A small image classifier, trained from scratch: num experts 32.
Rows from block 7 of a small image classifier, named by matrix and row number. Rows with one number within an expert belong to one neuron, the router's apart. Each number is 500 + 50 x the weight over its row's rms, rounded and kept within 0 to 999. All counts start at 0. Numbers have three digits each.
After each expert's rows are labels from the 100 images, of 14976, where the router gives the expert most weight on average: "strongest on" is what is common among them. Only what is clearly more common there than usual is listed. The data: microscope photos of single blood and bone marrow cells.
# router: slot weights (model.blocks.7.mlp.router.weight, 64x128), inputs 0-127
# up: expert up (model.blocks.7.mlp.up, 32x256x128), inputs 0-127
# down: expert down (model.blocks.7.mlp.down, 32x128x256, transposed), outputs 0-127

# expert 21
router.42:553638524492466469459468430531480532540436477517434478541451438471446538474481540507522580477459522572420448548582440585546519526542483533508486478595497428493615516436519365530440440487385567453482548461586530492423482495585521488494449495652446497513520404447483524502562556557510506559521532498533456489461494508528539536527478553483472507551443466547562563465436529506476438488439
router.43:562668527486507442459498431547473525546426452508433488526488502485459497496476538514510603512481476533424457539576463577491534523540476512462482468612512421535548515440513400538440471482424553436521575480603510501439495510603531448489428503658442530526491360442524514492539563518466551533510533503548467496444514502517541530527500555496470511467450434514567579451449506495497441480411
up.0:529555537397476509475508430476502524517440500584483447396471458521502449480380398523495563552408538510499446533639492518425444553596480493560506478535482452468504531416587458553556493491435527440449506487550502522396537471545556532500460434523442538508463501509408555531529566502518517490539571542543494521582512433541490538494461473553491543526526500453487484474355427586458427539542
down.0:516509458561584509560496495480541488473466470516394462515550523538456527493492513532517517473609541578454559538492593493507540450512512481379637452459485490485501500432487574598525517553444426533544469574440491401498494535425468475379535469544547534521469535372521494452382456512468628430495466481513547485476471570572547495569547559516538515442506444456502456497557472490462562488470
up.1:505488445451470527468540500506431484551506538364545447405570446532608434614520520521532581501552445503473426479522580525524530583477478442540512522464491485491430530516511496520452597417524514511505474557525444560516548535454493562522437524520425468547445536484412518510453631534452539585431524416424470447504512573497565554494470491404512432445527564451459525482552509490542463475601
down.1:533567568566489591411467536498534557474494557466511562518506580403431560580487534480509443547466469445472565492414513428493424542523490413489449563513466510492492540517444572472483452535572473446556489404516556542591415563557534415548404546477599445592471417542554420401523481556470469445489489482441495478443471511539464478535502535540571476426502464537459509495487434429483516480518
up.2:509383491452517425514537506546473442454498496496524431381476506585548514483454500531527471516546500511635475493566496459388531479542486524507477470395519521480443508503512567539557480458499481467474522609470434537465578435457467526510479510457506637558444589497454456439475536491571545424545532490436544473500638539496520537450540456485512555480621557512468389522490517524463504575562
down.2:491453511568427462468593519576557433532425546410546510498483414520502500429500524457486497404534552490517525574513520564465529563475474524526453569556481495453557430411439471498535523545455528426538486490534545409441562378479443527565551415475574530427521588408512549535463444508523471606534467581532465522438554481514532473555495580520421505508479416459479516462477607466485529539542
up.3:512538484469461447525512479540618466538492386592473538520549466564514401526534462568468537525432481513463519473502525538499566494531467471450512526491625559548466414441545471533536607552484511559529475508499547505534503471516557497530466502507427501456521489546527572539553520414468517522621489513576357546546428421527506366496510381564465459513487447447520512497425481557563489427527
down.3:512478436579539484529496559568587556498537446548436523521486466485364617450525495529500419545585503512457583506493501529566513537510474550459575525581554481541537420428442502472467577599455473536561493443487562467576422491548537500568520489507470504418482458495595484504459458500517534440609443503531563518477513461545486393462529448587510521502411464465518523422443580487476575479456
up.4:482405519441505419502496506512432462453485516555512433404465476549557529426461473491516452493519509529689457541510450451443531398543466530536483444406481507517511500512546501528537430440504506474470530586493416496439505437475498497515492525459526651566467530497412445455521521528626480420573539494480543520526596536473524533473513461493489574528601560523551432589489488547473484562527
down.4:465459495573425483497569525526540429520445537453536450474465436567509503450466541478486474399529595512544526556553516533464535545485514540509496519509449504421567441401487480498566498551426524470516491532473536368411557393461404548473550412481584549441509594409491549522472456505531512615560459602470499500458547491546531490520469569492464550526536432481450482461489605510443552526573
strongest on: smear: peripheral blood; cell type: segmented neutrophil; cell type: lymphocyte

# expert 11
router.22:483536527571581456584537503468595421510451523543475475561518513531395554435485533460519465514474518513457585493510498481588527487456533483496506525559480511445520511523567516491466436553507533438533455447502591483529397523554585426456388444544572524552483459413487426421444457500507553512424495446526536446397504563534527556543473568468547433385453535525465545433496473445519509455370
router.23:567508531561514492478537496506563467498439549536427506514476492574415575463484524494551492486476542554434580502501495503569519486466521506503462529512455508470514514492568522502482425490438534463477531429442626489541438533522541448491400481535540485501502481427484431418422442500524585537431525494499573446372503585567501571563459548484584429381404558555420493457480437480549477421384
up.0:620502435480396467438536478581513563503525486538430517466428471523546529557411527575522441440523510519539370448498583436395588545494549552516473352466553496562471558542531522483541492466508539436504508482453394508521513475479447496502506517461505449479558544538480458488463474497560438399517522486462521463471582498548484588433516486509513473559436598476420524514487488503538519627508
down.0:507515601566448435492457540608475440428530489423445473560441414540553525433476515566510504459462479535530493531517528591505503465483448522542477568434565517449558425434529503471569493556463481476455427568478491514481498374476504471598557486511470572416589523413546498510520481536568439459560423528453415470561499469464493537474533506509399506526536474544468518580428603552554538547568
up.1:537543562462541534501404461539548545446577449509536518528524525456518441538454552551477584507423491451474455502641517503416456523515525454478519527437555520587462547456591454507558506510469483433399534515430507454514525484583584475504374490516414478543494405523564507442566509432507573388468491473509490433472472524519467521474539519492537414480517539630445462523425561577496460503539
down.1:514449618466551411555422492539485443496403478427513574535533565512489456549493531484471571521428418529479434513529510565549546486497528436518386544483455544486481557491376536551426471457540482504521513459607457511514481458470480481418519500526521513511541449454511568478466450547458508539439550448513402400470528480539563541597512574466551413406485490553615560438478468510530462532461
up.2:452510514510624585561549465440577458509420523571559555473481470473427511482469511464511420560486556435605517441466551425514553509515552457498549442527472588402438554547526524515491506511553446488547463459492492520506526486496568609468382443392542444554529474485451521509510497431504547474463483476416514442459494526496418470498399575553526465451508479560445454394517475487403544498442
down.2:460604522594462564465456487571547588466553463508527504467522463499473541564527558552518484489483550461493415680618550513547621505557479558466534429496502471435455499433542518553565446462449494494528490485484482449412524477528558493491521476536439435534571458507476500551523421504503483454452450549498512530472500461553419426543495595560388443468484496575450486422502557499496528463583
up.3:539503559532567531575545470533639485494456506533493536503391493470401561474489534515517384489479566483536500428462563418528565515480547505516465438492502602454499571541494516460506466602533506418538514417457495538470486428482526591507395487414554432503547454502476504524509470477589514527497478463434474462445552500614493478466403528544505409470457540571429502387496545494453549520462
down.3:489596520624441548469426479533555576439576450477474507505522495494534469586513538560498502502487537455471439641572556537497608451587492522487573488449504464461520484392545527533589501494472497495518444507456478458472544458511549457486507454545448424492567472472528499515583434512493481379460426501505478540549434455487464440543529611511385450524508434570445511511489541551520548442586
up.4:627517536522426501505455485526561530487502522470510513485379492498469526484475545552496404421445548458549394469484520460456538528471582466554472489515515521472574582558486433406497496594506545389484488440473459508381514410485482519513504478450552437397489463542540518568566469510600462541531441490529393459440514501568496498442393508541525447567470543539472582480488514585515539549533
down.4:494566599519453560564469417580462533464539514436445491557531511452569498527480456558530575462574487463460503551488544585451472442576437486471525585433512419477543484411536497536488546556495515529519443569435446472508518444462490478585534463527482474460524494382504462507551463496484530441513484474465491506625423469502590529490499572427422517553508387527439560595512612507533505448582
strongest on: smear: peripheral blood; cell type: promyelocyte

# expert 5
router.10:418451473480506551481588530418484505523518558479485549460555486581509521423577467505545497470500584519422511446461423470547582493450440559467523508445490591462432444499537525532549473492527417586529504531407494497492491527455489477543612498433532457433504624508473486450421393504452591481468518489490593560468507543490432474539481497526527520441408560433440400512618509463456555486532
router.11:464528461528467493519507521522541569505536487558420510514549496553418553445579462551555517483513598533408545502486451511560581421490423613433525553442565577552523435442590568549565464541518509610541510504405525478505501519425479456569535491501450467405492537518478517462459412532490597469557507453485586574498440450539494416459513401508477478471391524446497467493546521489520533434542
up.0:524616440503516485481553518511484537550431506511533503491535530494561550632439546482450515502545441411545548491491525460525430490528499389496483589537473439420581494487444444426390504540552494501526481525572531481514529605446463578494521448512538455530503509542415504496512567562471458508633424485506498456529456437476530441510510502465515591497570403530547527603435424514504566411459
down.0:459494408461508515554538536411518583473528554530531472515535471499532489572453533520427570447557511453468502511558525468519446435453539505475547514572552475489526522424491505429527470550459457512483522555450563392416587566465412601445554431553421488579489470636456473484473549487487418515589473593386542526540443454498491502465509395498574530522523518585516534487448458480510501581477
up.1:518655525510548471547470489485493485493489479514511469558545525420550461585481449437471559536475435493507531554494516533465411420546551394538568575479443435523565503495524476478439515462502563553442420475546507484598492563450551446447405526530471536495525457502535494427583537407519513494522503492506473453570395421438537496538611519489500513446537426541538509587471504576602486395482
down.1:454518419536444487533518458415568501537501475500450467558462427500444574501568500527453500544502478623432570512521470563554565468475545526494543506555476464531561439424580443508428530516372576485483489471581626498483511480450442506433500513568433482414566438497448421568522562424589476522514465486472438442500429531539449441471466434480476505582424528501539598485492443528491499440484
up.2:620581350511460498459525420569642571540450487502458522536466487460462509560495455533518572460517491534451541569558567523569475508485537485501493526535534467562556504454515519470437581564444560514418530457524564529572569516502411558473496472577428477453576475452511517464451517552553534553483486511457532516427480484549527496546455455514521415546468501503544531440438425525613470455395
down.2:476425545524514460552450570608561492441488552429571554476562438555463423420538418491523491543516505519481484460474515497533522515377547418541546494543492539466549500521412575467465505485498411477576439425449507522531494485528451508542627445447533480527559467524518564497439580519444457415448471492415507486454534547488563458528559513568515413431432555479596482456519553440487513591441
up.3:599671519504466535448544421590508528596368532448543497461503490528545564556456520462524600545556481506474501467508538529450456553511486475513522577633442480445505540445482498446468616427467511451458479474552567497520503620534542492522449468520509473461485472512425582509460552476498588508483529523563440475449498518555527512517485489412508483461491482480514447469457409501508422407456
down.3:593543420543366441482552559571555457493485514474486647482508495580559497492492568505472535444405543476487513425436569480481475486428484483517506595467526604492532485421500494450556457575504547418556468471485591475504552490428474589542555430473509473448499537552598504507508477507452468517539436595478473515490496480594493418540509393500473451530520531493519539573418478511534545449476
up.4:519583479520522461551513497495502479540419455487499455579409417493543496585454531449457491447543439491565498528504557507492458451474544483551495495482485450522588548514519437411379479497450620491402517551594521468524566563445453534470463482548436572515504455479481537519572644457557474530542457470486449460546431476512572554503473434415430490554572519493549517575449459553612487456465
down.4:512472496509540396540465452335495474515586499555477457562509436406481446524495503472492488501493419538526538541454529481575462482501559462485478480446460440479549507490487384530413465534464581512512531485581517475502481501452481520361464531551501526555583490467416428554622616546491443536518504510442488452587412519464534499562498496428546538570577493510545507585486505554520509462426
strongest on: cell type: segmented neutrophil

# expert 29
router.58:558460472567568384452481479572490461448474551418530431459531513540506475485501457538467482597552450482486597440461498466470465498543543392506531543428447433541555548536442510494468601513514488417532467523504555524519532556522455512463554532565583491557535507454409529447429620426435503551458515421536508443552522608376577506516565510438520545428585496480522515489440487508499474511475
router.59:557458477556565402463490465566479453451457551421525440441540516534514471492513464536477494593555463492481594437437513479469460500549534389507526544412444436545542558534454498484455595502513495416533454519504556525511510551520461512455547518577584499571513524446396529435424619429439499553456521414532500439557521609391584499534544517432513534420589490503520494502453485508504462523482
up.0:431595513436439560584542442462579467611517461562510572531465450505425514550451465490501460463427539468595489506512505471547500536544535548473441475518562582398473502480539455527591490582517558494533498498476452492476538409482570518497450522365491499417535461535550529609548503538547484515585522547409417465511459464524423505448441527591410500578513447494544530471516519494418501510487
down.0:446544415419457647476611463427432551565523556559506443478488477447539514472508484451562513481516548509476515498455405514491443605541465526509491525541441430525378492563511444474487478467525479525519524431514519432485407522557601453461478551501524498491481542567502440528491460595496549474568590472519567583485501518550528512522412428519499577529458508399462530519545415535436456465565
up.1:448496502427469542452543480418462453526559492500477515467545498545589426553555446460497579467445468527471468517581377611507496537515451517453559542487554513491471369449531534543530532474497481542448446548605478434509464489489616472486469493507342567490486569516526463563480583553462474525484504489492442530579494510488445538509498448524442487501552476409546481537606441526536433465613
down.1:381546539549488606414553447455573560529392485425500492468516559445464519577461501618496458639416509507491506501566541445509506549571514501460466519537448429375477554478601502538505524511508510496525511494565501632514476539514509482449507545556498364552504467490419496534530543483499489527475491493390450489519468517490394489462445563505499481426515431524490503463470432542519499488530
up.2:438575513431427558569554446455574482603513468560497574539456450502434526554460459500503451458421544454584501507506497471565491523551541542463436484514563581411476494486535469517581487579524583528524518490473461476483539414475573513499458529362484489418534448537541520614551503528554496519595519546411425474531458447527410498442446513590408515586507457487540539473507527510421507489499
down.2:461532412416431632456593468432436563567514556558504457466490469456525532485505496444551498489514546504478515494449412502496442594552474531501491513527435436533380502558501462484487465462535481511528529422519521429480407526552600475442486558491522486495472538582489438522486458600491553488564601473517583580473511515564527508513403427514508576530449515415473526496532393527426453471572
up.3:438580517426442574567538438460579466613530467544522577523474426523428509535456470484494464460415548469589487507518508466546501536543526552464455473532545586398472505491557444524588490576532540475534502500476458484458551412494572516503461515370493496416549457531554536590536512532542511519572518548413409470499464470553421498459422517591409499585510459484552542460521515504403497505498
down.3:440547424419468654496603442406433546581512564549494452495486443457538511470508482445556523469514567508468509498463409520501443584530457511512496525546432418525395509559512435464483476481515472514502532459506511429462428505541589447468480527510535494477496550558494445514464478609508568483567580466514579561474486520557530522538406438516494573543460511393475541527559409549426458486560
up.4:483586447432438528567537423507587467554541419582435612526481451508430514529469486498499465458425562490561511484482545486510513536553577553447493453500596570431487493474518473535602522593534516460541491494479453466529480430531575471447478522373472483405521527521601517555547472535510500508589489576434422523467496464542388489455463519620428490579481441520499523458528500518435522511490
down.4:522544381462492636500578465469430539528525585522521417453474520441550492490514480485574501508515566546474519524480380539443455641543482500554496559539404382479430480562512461457403508445483484468490521422508547471447463513562559494487425522546525487477443513540504471539491472574501527495538563455534532541479516562525490515522408448491495575502479487391424503513543434579453459412564
strongest on: smear: peripheral blood; cell type: monocyte

# expert 22
router.44:452407614520489441583495491408447464519430558434465491475460522597434513484453466576488452512492501524540501549533488443506479492584482469506436531545416464390535565480502545543439404560487540515566448437512502529444506466436448514501544475522571520550473475435411475582441537461492441609554550479455523418590450441474542534491537550442561555431527534480597550525446481522465501581472
router.45:462419611524473414582482488407443474511425554436459504462469539596451484495455467605471467528481506521532478557552521460500514470596481444509441545521428472390550558485526549549424422554485528508550458443533494517451512456446426503502524464536556515554490457456412465570450541448506433610529552458455522417591464459463547537475533562431585523435521521508590518525449455532478487576476
up.0:506538593424448533533521394423523469564405461497440588475499454542457377585436441536502561499410515538499458518486585516483512469548552464493454480494521536432480545458565532568464516525435509486499455450506503535532544453480548511467442482434442469520529479516489543566487620436509475538430547559365455444527422501513444577520521554549541386432494533524543430496468451558547422533502
down.0:495476540502604501474523436475446497514407580523547475483443493466454479519466477442457567452501478575471480488561413567407477505565481478561540578558404481498518544453385508515554461431453502512458499477524572466486483484473528510514506572611511530583579508433472607482510505464489481499415570489531507513487502540439462617580505631545512466501521496493586484502505516432429399577401
up.1:496473416437495503515557482551450439518533470479473453451473402533558468484436490499589529466547512525574499550567514499466483529548489552457492429463508489474403505468570521569578509408468438439433548648478417529488594440537532460460507498482494594497522536441541476436462484517541570377504536501490494596486606520533459593524526514549414551492623485447427433485510500489455458537522
down.1:468454453582470492490560542576536450466419483475501500452483462518543490449504553507504508387565538513524459576550551586417593464464518521574528502547521434510579416432450563486435486520444474485515484512466508407423510378419423521521582360488516541455468586445527437459394472486566409479542447553469516480454520474513556467539531525523528489525458515520562466523510529562541562589483
up.2:516485501541491496585508486475454395527488485536513443476430372483477459430475576448562424435574506516657450511450487480453538460518488528526429435494504522477505534559508408518488474465501461461476602621482347525482560413491500461473506528417541619476492527442539520493555511543572463474540516453508430555464542548519538552510484547490430550561582502515495460558554540483452516575492
down.2:504442465586475501505470603572551482419545466533520569432484499502526471497458512504534448460494491446596463500471587520486544515467599468590553504472536518544563449455443565484437549520505453545545421461482476489495476416478444574521570427378532485467483563513538460452429471449545423459589456560439538472455515395517542435470497511527595448510460518575476460483440583569575604486516
up.3:513622411460485515449586488538640523561551429536475514592490446490501543557497532540473542456461421492463533471535529505453459463485570616498538511548593489541509460461584458456554546551449549584430589516471563468539472518484515478452474532501394503429516515576530468506521489468518589452560465536474456503526458409576454482491519353542423490527464535476506539534455565553498511443457
down.3:486448585494450505446532519451587601533578529496524591463598457475494559486556482555494553560461532456417490493481508505492507550456508487499452583512513498555454454496486460453487517537505521575561461400497509488565380502480573522507424456418465388466427521611500455574562463517392468532513494474464513474477519499527484408404517450555598440424397505496463471453525595536544514483490
up.4:513475419432461496509554474540454443532538471475482459441481414528566461495451501484585555447536519521545500547573509515477472516547489554455482451441513504495399496450570522564577510423457466443423561664473430521485596440530531457463513490489484601480491540442540484431468483532548583389507531482512497603488607507538459583525524510538410546519624481447438439481519493495448454527535
down.4:471458465589484485514545519573540447457410497463513493469475456518527490444501554509486508386565544520520463591558566576413589456474523510563529507534497420490588449446455568491429486529446469465504495521463499414422524364413404505504565370500547548461491576418524441454396483481573436472533447551459506469445508479519550484557537564515532489511469506521567458520521525557512557582481
strongest on: smear: peripheral blood; cell type: myeloblast

# expert 23
router.46:451493522419523553524520537492500492428435506571554515422623511569546441435493359456606538505526552488534535504452457470592568444487444463433477432439464584508558448431518551612533463474513412587541413514392481494460488528475539483551544470413526527540538537547450453486406488496521470434565545483481504566499504463537543439520531467565555528434503522485537435506494441487512480572517
router.47:416556490449545590540533547535536519464437528599558530414625553546538501489511394452578523557550563459471580502449469504583517444485429466422472471507450563519533421441496579559531481451541409568533423467425539452508491545504510466556532475429502503514504527594511455459423462473518522425541523529532491568491496462518523403516549466571520524418449476500487390467468402453518481504478
up.0:550530381487522479473506520534570569457490441530495486442475494432455610522419455484502504592504474522512564507481537440494416545571589485550537489557430386537563545426507466541424454485437508454523455367567615520496429574501469534416500462527466463573506469560507449516462496502498477460508558521487524488522535456575544483540543440506567516496505542557496517430345490560479455564453
down.0:414551494495504503596517497517533485471493508518432462582451469512451525501422482464409488509578467524512618556487495454519381410600530506402530559580448454440524522384495481595496555604468486495493470518452588493525587514509430462507549515524567552491482506412489489515467529447531505482542535546493496504545425459456499539537520545512447579510576364457543562537410478474427472526455
up.1:473642410557422433466515453483556453598484447445468463546428481514477436517496528509465486500436535513494542525497478523521475446555535501518470535452501487458528482478561376506527570500438639489414531551516544535497638517477475493433552516540444481428486492449518600481583520442560545595523478523544383507531437496459448503532504518541422487566550436471497607482469480581533508471519
down.1:539439423555530423523483548635558546520510465525521564481514433436401547509527506486532472576580421538462482483490555510550558534479504483550516467589478509583518509500430445527388553442492536538561465386512524584595474496541462524589499527477489439482490443500543509500491495474531467502429520448494474474414483512511528474467513540568531391483374573554508556384475563436545491471425
up.2:448544480461519545574588485468628476554518530437543496519503436450513524537438449504521585493445439484482571448493525521567373634508550484511554569566468391433480497423467423505462552563456492429502412422567595475499413505501583462476473507548480464546479572475489467536484547491463557558511532517530470449512523458492561502540521476545465489448552492427426541464374556505469457475503
down.2:438537504574478487526484527451613441515477403606456521530466519479423509487461531449430462530611516608539535492449551486552545424421536572515519450536462560584484535389496492599476511482440536526547479464488580612538576532531450507544521497467501506471568478423485536441475490466542466511470514460490544564418486491483582501534483539523427413552449537484538618473418448423551521522515
up.3:476579462567455462541421483420525480542549493449510481565519429440545442513534452488418548585454499510485542552499529552563422449494559419579561589455456426525542471471594442483470594470491589537423487480560529456545510538448475430417478458514441453446474454471524545443568510423510541554497481509537468485539361458447521465536523504480487465536515436483560586524451502608588489433491
down.3:475489401554524382507501510591614517461520404495445514511513406492414588479522483527458482568554457579444575460478514523453523525493537516469629486550517474559598478415447451539411570529435503458569383429509585540576449483504481491516548538550458484460510489499522446507453557441523462465499489479465474455464485522494503451452572481554514447482422527523580569437441561488528509535431
up.4:454527404488527468567541522505569479453506500512504476485501474482517533535438437493523587506508456543467588539508501526543392557560557485533504511547443339486451499402469436555460482501413506489511399422575609475471501533468507521418521491599459516553501564471508449520439465486461538513497569557586472492577538434528557527556573440524502523431549506414425558471371470527491431507493
down.4:436504438601470497554537511552629493494521434537426479546424473489418562488421572510428461476550535588501548564526528443537465472517540576488553487576454479500534584370548410557526493559401541449470504495433611544495571494572409481572547499542560498459468492446502458465506430447565514545507522561512515536425449509510494535542465534554465478536509509497479561485368507457482507492493
strongest on: cell type: blast

# expert 20
router.40:480499478487529486526530433511493452596517518424460536508428517537488481448390529519524455432401527525539419522492525493477571589505610423543516467519492479362516591550603449474489509570451477422500506524499442509441598454550468514429526494478573443397491456453543520586479478453540509543462471514440389456445523553486425582543443597553507454420490514509499538518503541575482535468509
router.41:507493485491539498527507416520482464568509502410436549521410517498475534471432549519531427417423523509534409554480512522473599588507598419538491465529515475377533550550579458486463496581483507441516531523516432535434586460575473536421510501480575429398480446439516511583471460481545461577468482503431402465452550522488431562524437609546500468442469484535530577509552547560492539473506
up.0:551573443541435471500480532627616500533520464534493474540555449485495471515582524506499534513518493510445559489521492545556517461447427565467502562502564563627492410441507486483554566492473532545440553482481572482553470537543508458577505512525391529457502484530560533423508457482516572500528476454627408559416512445595527401498525390508444456532459512489456520437466491459578476401495
down.0:522503424608496504483502567571586573462505484548490547457446474440409542442538515554527430502526548535484485490511467553488575523498519568565505555622511476570544413446542457442466531510415527539527449405481574505470481465566478500607507465489478435394544472541525441479524411493564441488572458499541529511448510472506479390481511452546584450536393541508471532430452564564525576452474
up.1:558570443569439480483456550635596491513506453516485458546571454481530469499587523501516550516516484509437578496516496549536510462446426557450480568508564556613500415422509489487566576480466545525432547504482579483558488553543501437571504509544385522455514480523556514408514458474510551492509455476624433551424529459576524418500543399507448469518471477498426520444473483451596480438494
down.1:520492419591505483474502554557583577457511484554515515461419496434407546438513494527533419505525552536508474507534444539504560523512530575588505537622484473568529428453532453442485529492411539527500462393479563514461487479592481492610507474481487441380523475537530439478535404509575454478584494509552548522438522453508491408491524456535558455556400549496476543411441547563518556450471
up.2:552489525574480509543513549597518532467492546554583418467529534544444506463512470538547506521545460471485536390542497510496462497507393568489539569417546653563458462452452537490588493492491476470502493459450527514515423484543606505637418515506438564565456475496538507446527486479489556459531526506577529515434561523548591494400479461473471485493533488494413460435441536358461457498536
down.2:587404511508507403543472469606545479391523509471536561447506556528452452400514494579537546472431541541484452481560517489393568521478444490493490529423470561540539540462564553490543448542457457418463474521361534505436506399543455501622496501554517496521596456495479510469473444474536497443491489476444436465451571530538550455529535500437552435444534548582485483445492601510461477470527
up.3:541456593538440529505437532499409557350538566484508512485493590448575496473503466528523492476507484454508465508496497528551382434508469486540502656471578543589543467532490519458518616511564481573424459513491427519538466477529498455592531480424505512464484502430510454492507479525561467495502476455560587587502476484433514568372453523442507486602483437523513546538506480508582495538565
down.3:418502552421498569559533466481473523566513547452584466527594547471561459487570445467533586499452487478444495607585429529557487559521412448440437545511426410457450474512575389507483470490496502544502496553460494390434558496521535436529504450558484529497518536470405477540491494527445578488518492474548506479526449498458510452540453547512519572507561463436425580536597531521426478412595
up.4:585430518679506483520406545567496543398565541552429504508404511449405510414492541581525407459501543527496455470472514511419549529467498531539534486381552536558485530514505535446512443555454480431495471409473486490507449448529483483546533509477527465497483485478575506458586422510568442391492458484548576523474552498501500524451498535513503385538438551559437496529467528467569555505519
down.4:516560546457490530588482422582468498468511498552441503603528604438537494529456401533533512488560465475501570505439550492538386511526547421441482542454537467514492511479475493521456580595529470558536367568465443497575521481538523493445492483479534545472547519417565481509500514536470484445557503522504445586610449480481564546472491519557405552551571426458424621564484503511535515461573
strongest on: cell type: plasma cell

# expert 26
router.52:525461489514533499460586484507485540537449544451523455444491536597476541528436509542522436601562455472520475441493549423439539567540453523463492458537439450451431578531420572518468590444613460500588542480546464500475533535496470501538500518529555545554485551551477566544424504423384603552546555505536484506508533451519548491452507445455516610394506535423434439433463432430428511472499
router.53:519450518518561481459593492466499510504463514492563471436506548631489519540440521540497453588557458446563479457528542412425548534529473527458492468506446473425427586533435551503491542450579472515593557485522478486434535532480483490518448499531537551578509537550473537534465501412381642562571520514550517455503509446513545443450503442451567608383551547461459453446452437462443543496483
up.0:421416585512559592558572508550548591445453528524546469521463516437481532454476505517512422490521496434548516539453528459572507551499561448490433482625497487510469531546496627453453525545513386580470492461499484558498437442524473527472478472428534520508517445567517438530463490458570478496554508509464342600426585492614517492480470444557449488429518521494441477434507443533490545479467
down.0:492488535453542477454482553534393551452464448513472539422549425477573423491521524434500577452593487511512382509438541560467543531479467522553489439559524475626484498430400497548477532437467480512565476448520419433526532575481491614521568441463416506557544555512492607538528522487429472512497573521566497577535521492498610530567501470500498488517453580493448434486522583447524451558469
up.1:565459355503495479428514541598516460530547471463490476481414548569596509489403515546588496500509493573535413495565522492452551576452512567556511443433496484529429547519591505475450522439477531470411506530551499516465579518518465456521466495518429505455511533526522499510462465497565550382464510517539497524465566491530517568526507423462488425467457579415465464508433450515656496427580
down.1:551511502476474440451469562530525367497469524461579508555463496555567474407501450524505525564396516583570483441586391567476510502376515486591488597485534558444566379490559511454530496427485506481417495508504584563487503499525471472512538498538417503414494435540524540481523518468546496486541419517507485425506481492415432465504511404504558481482524547494532495528400539590575502515468
up.2:440455467486545510536598554467465509515513519566572470554486490510602473484482497490574539434518436436537496597672440577508502490518504547508472534569518459462408374492559499467505438482473493572423566608503495501451569459466482464481459463517458591526495513490464406489466445530588524387578455525497516493579547413459482483498525481498460567478609471446475491544555519519497551545491
down.2:568519498545424521469439415582550426500511451501528545556552493519480512457523504518486529487482581446503499569565551515522568445516405523389514508413496559474478485446529462557563451548535531435538572571529473488449523415554573491537493478520559518466579412415587555446576442520500574424526434496466494539467443461548510420560406619544456501528500406541516447515477511465472548453580
up.3:421443490479513537531511545425494486479614474520539496523478492526583458489479524492436437412485543438603455578482388462500536452470526548552475452432522532496492472545484428459535370512510479538494493546444443530420539433454489498471533486403515536427453580565542409555514439579539502556624475469528506513588514443495483471529527444524447501581511542471540601590535484562522566559555
down.3:580492575569500445510405546539534457428464428592542571466494480466472505458476544518517445611500445458608452394478592475502532465461577494525445490480522581502573499503507537535399541473562544550529532465548449581557508544523463533451472522419466441539527448503425578467556526457523497539530431483512489478468476431473498435436464513432593433512517490615521449472421535512579582534482
up.4:486487458410382507503527479506541449531597520427456557487432388518515524470462448554547517495350489553512497495455452521526451576545556442537490513543529480454552479479575521534535496552456468457452405406465544457508408399493557437447563524452486470417527565510561482587433491525492410533464524528464451529558542506540405574501513482540465468502502571461503607520472568579480460480532
down.4:475521554392430541398474444490434512544494433497526492498540527493592463506431564523517579484536513510516383526579573489502503474469457533509445409495507501492447608480549515619569470440473509533450592556498357486471483531534482528518589467540435472551474497461449560492549496572463509504464562493468547571517487495457603628553420578443481481528528523546516488544493531499539444563550
strongest on: cell type: blast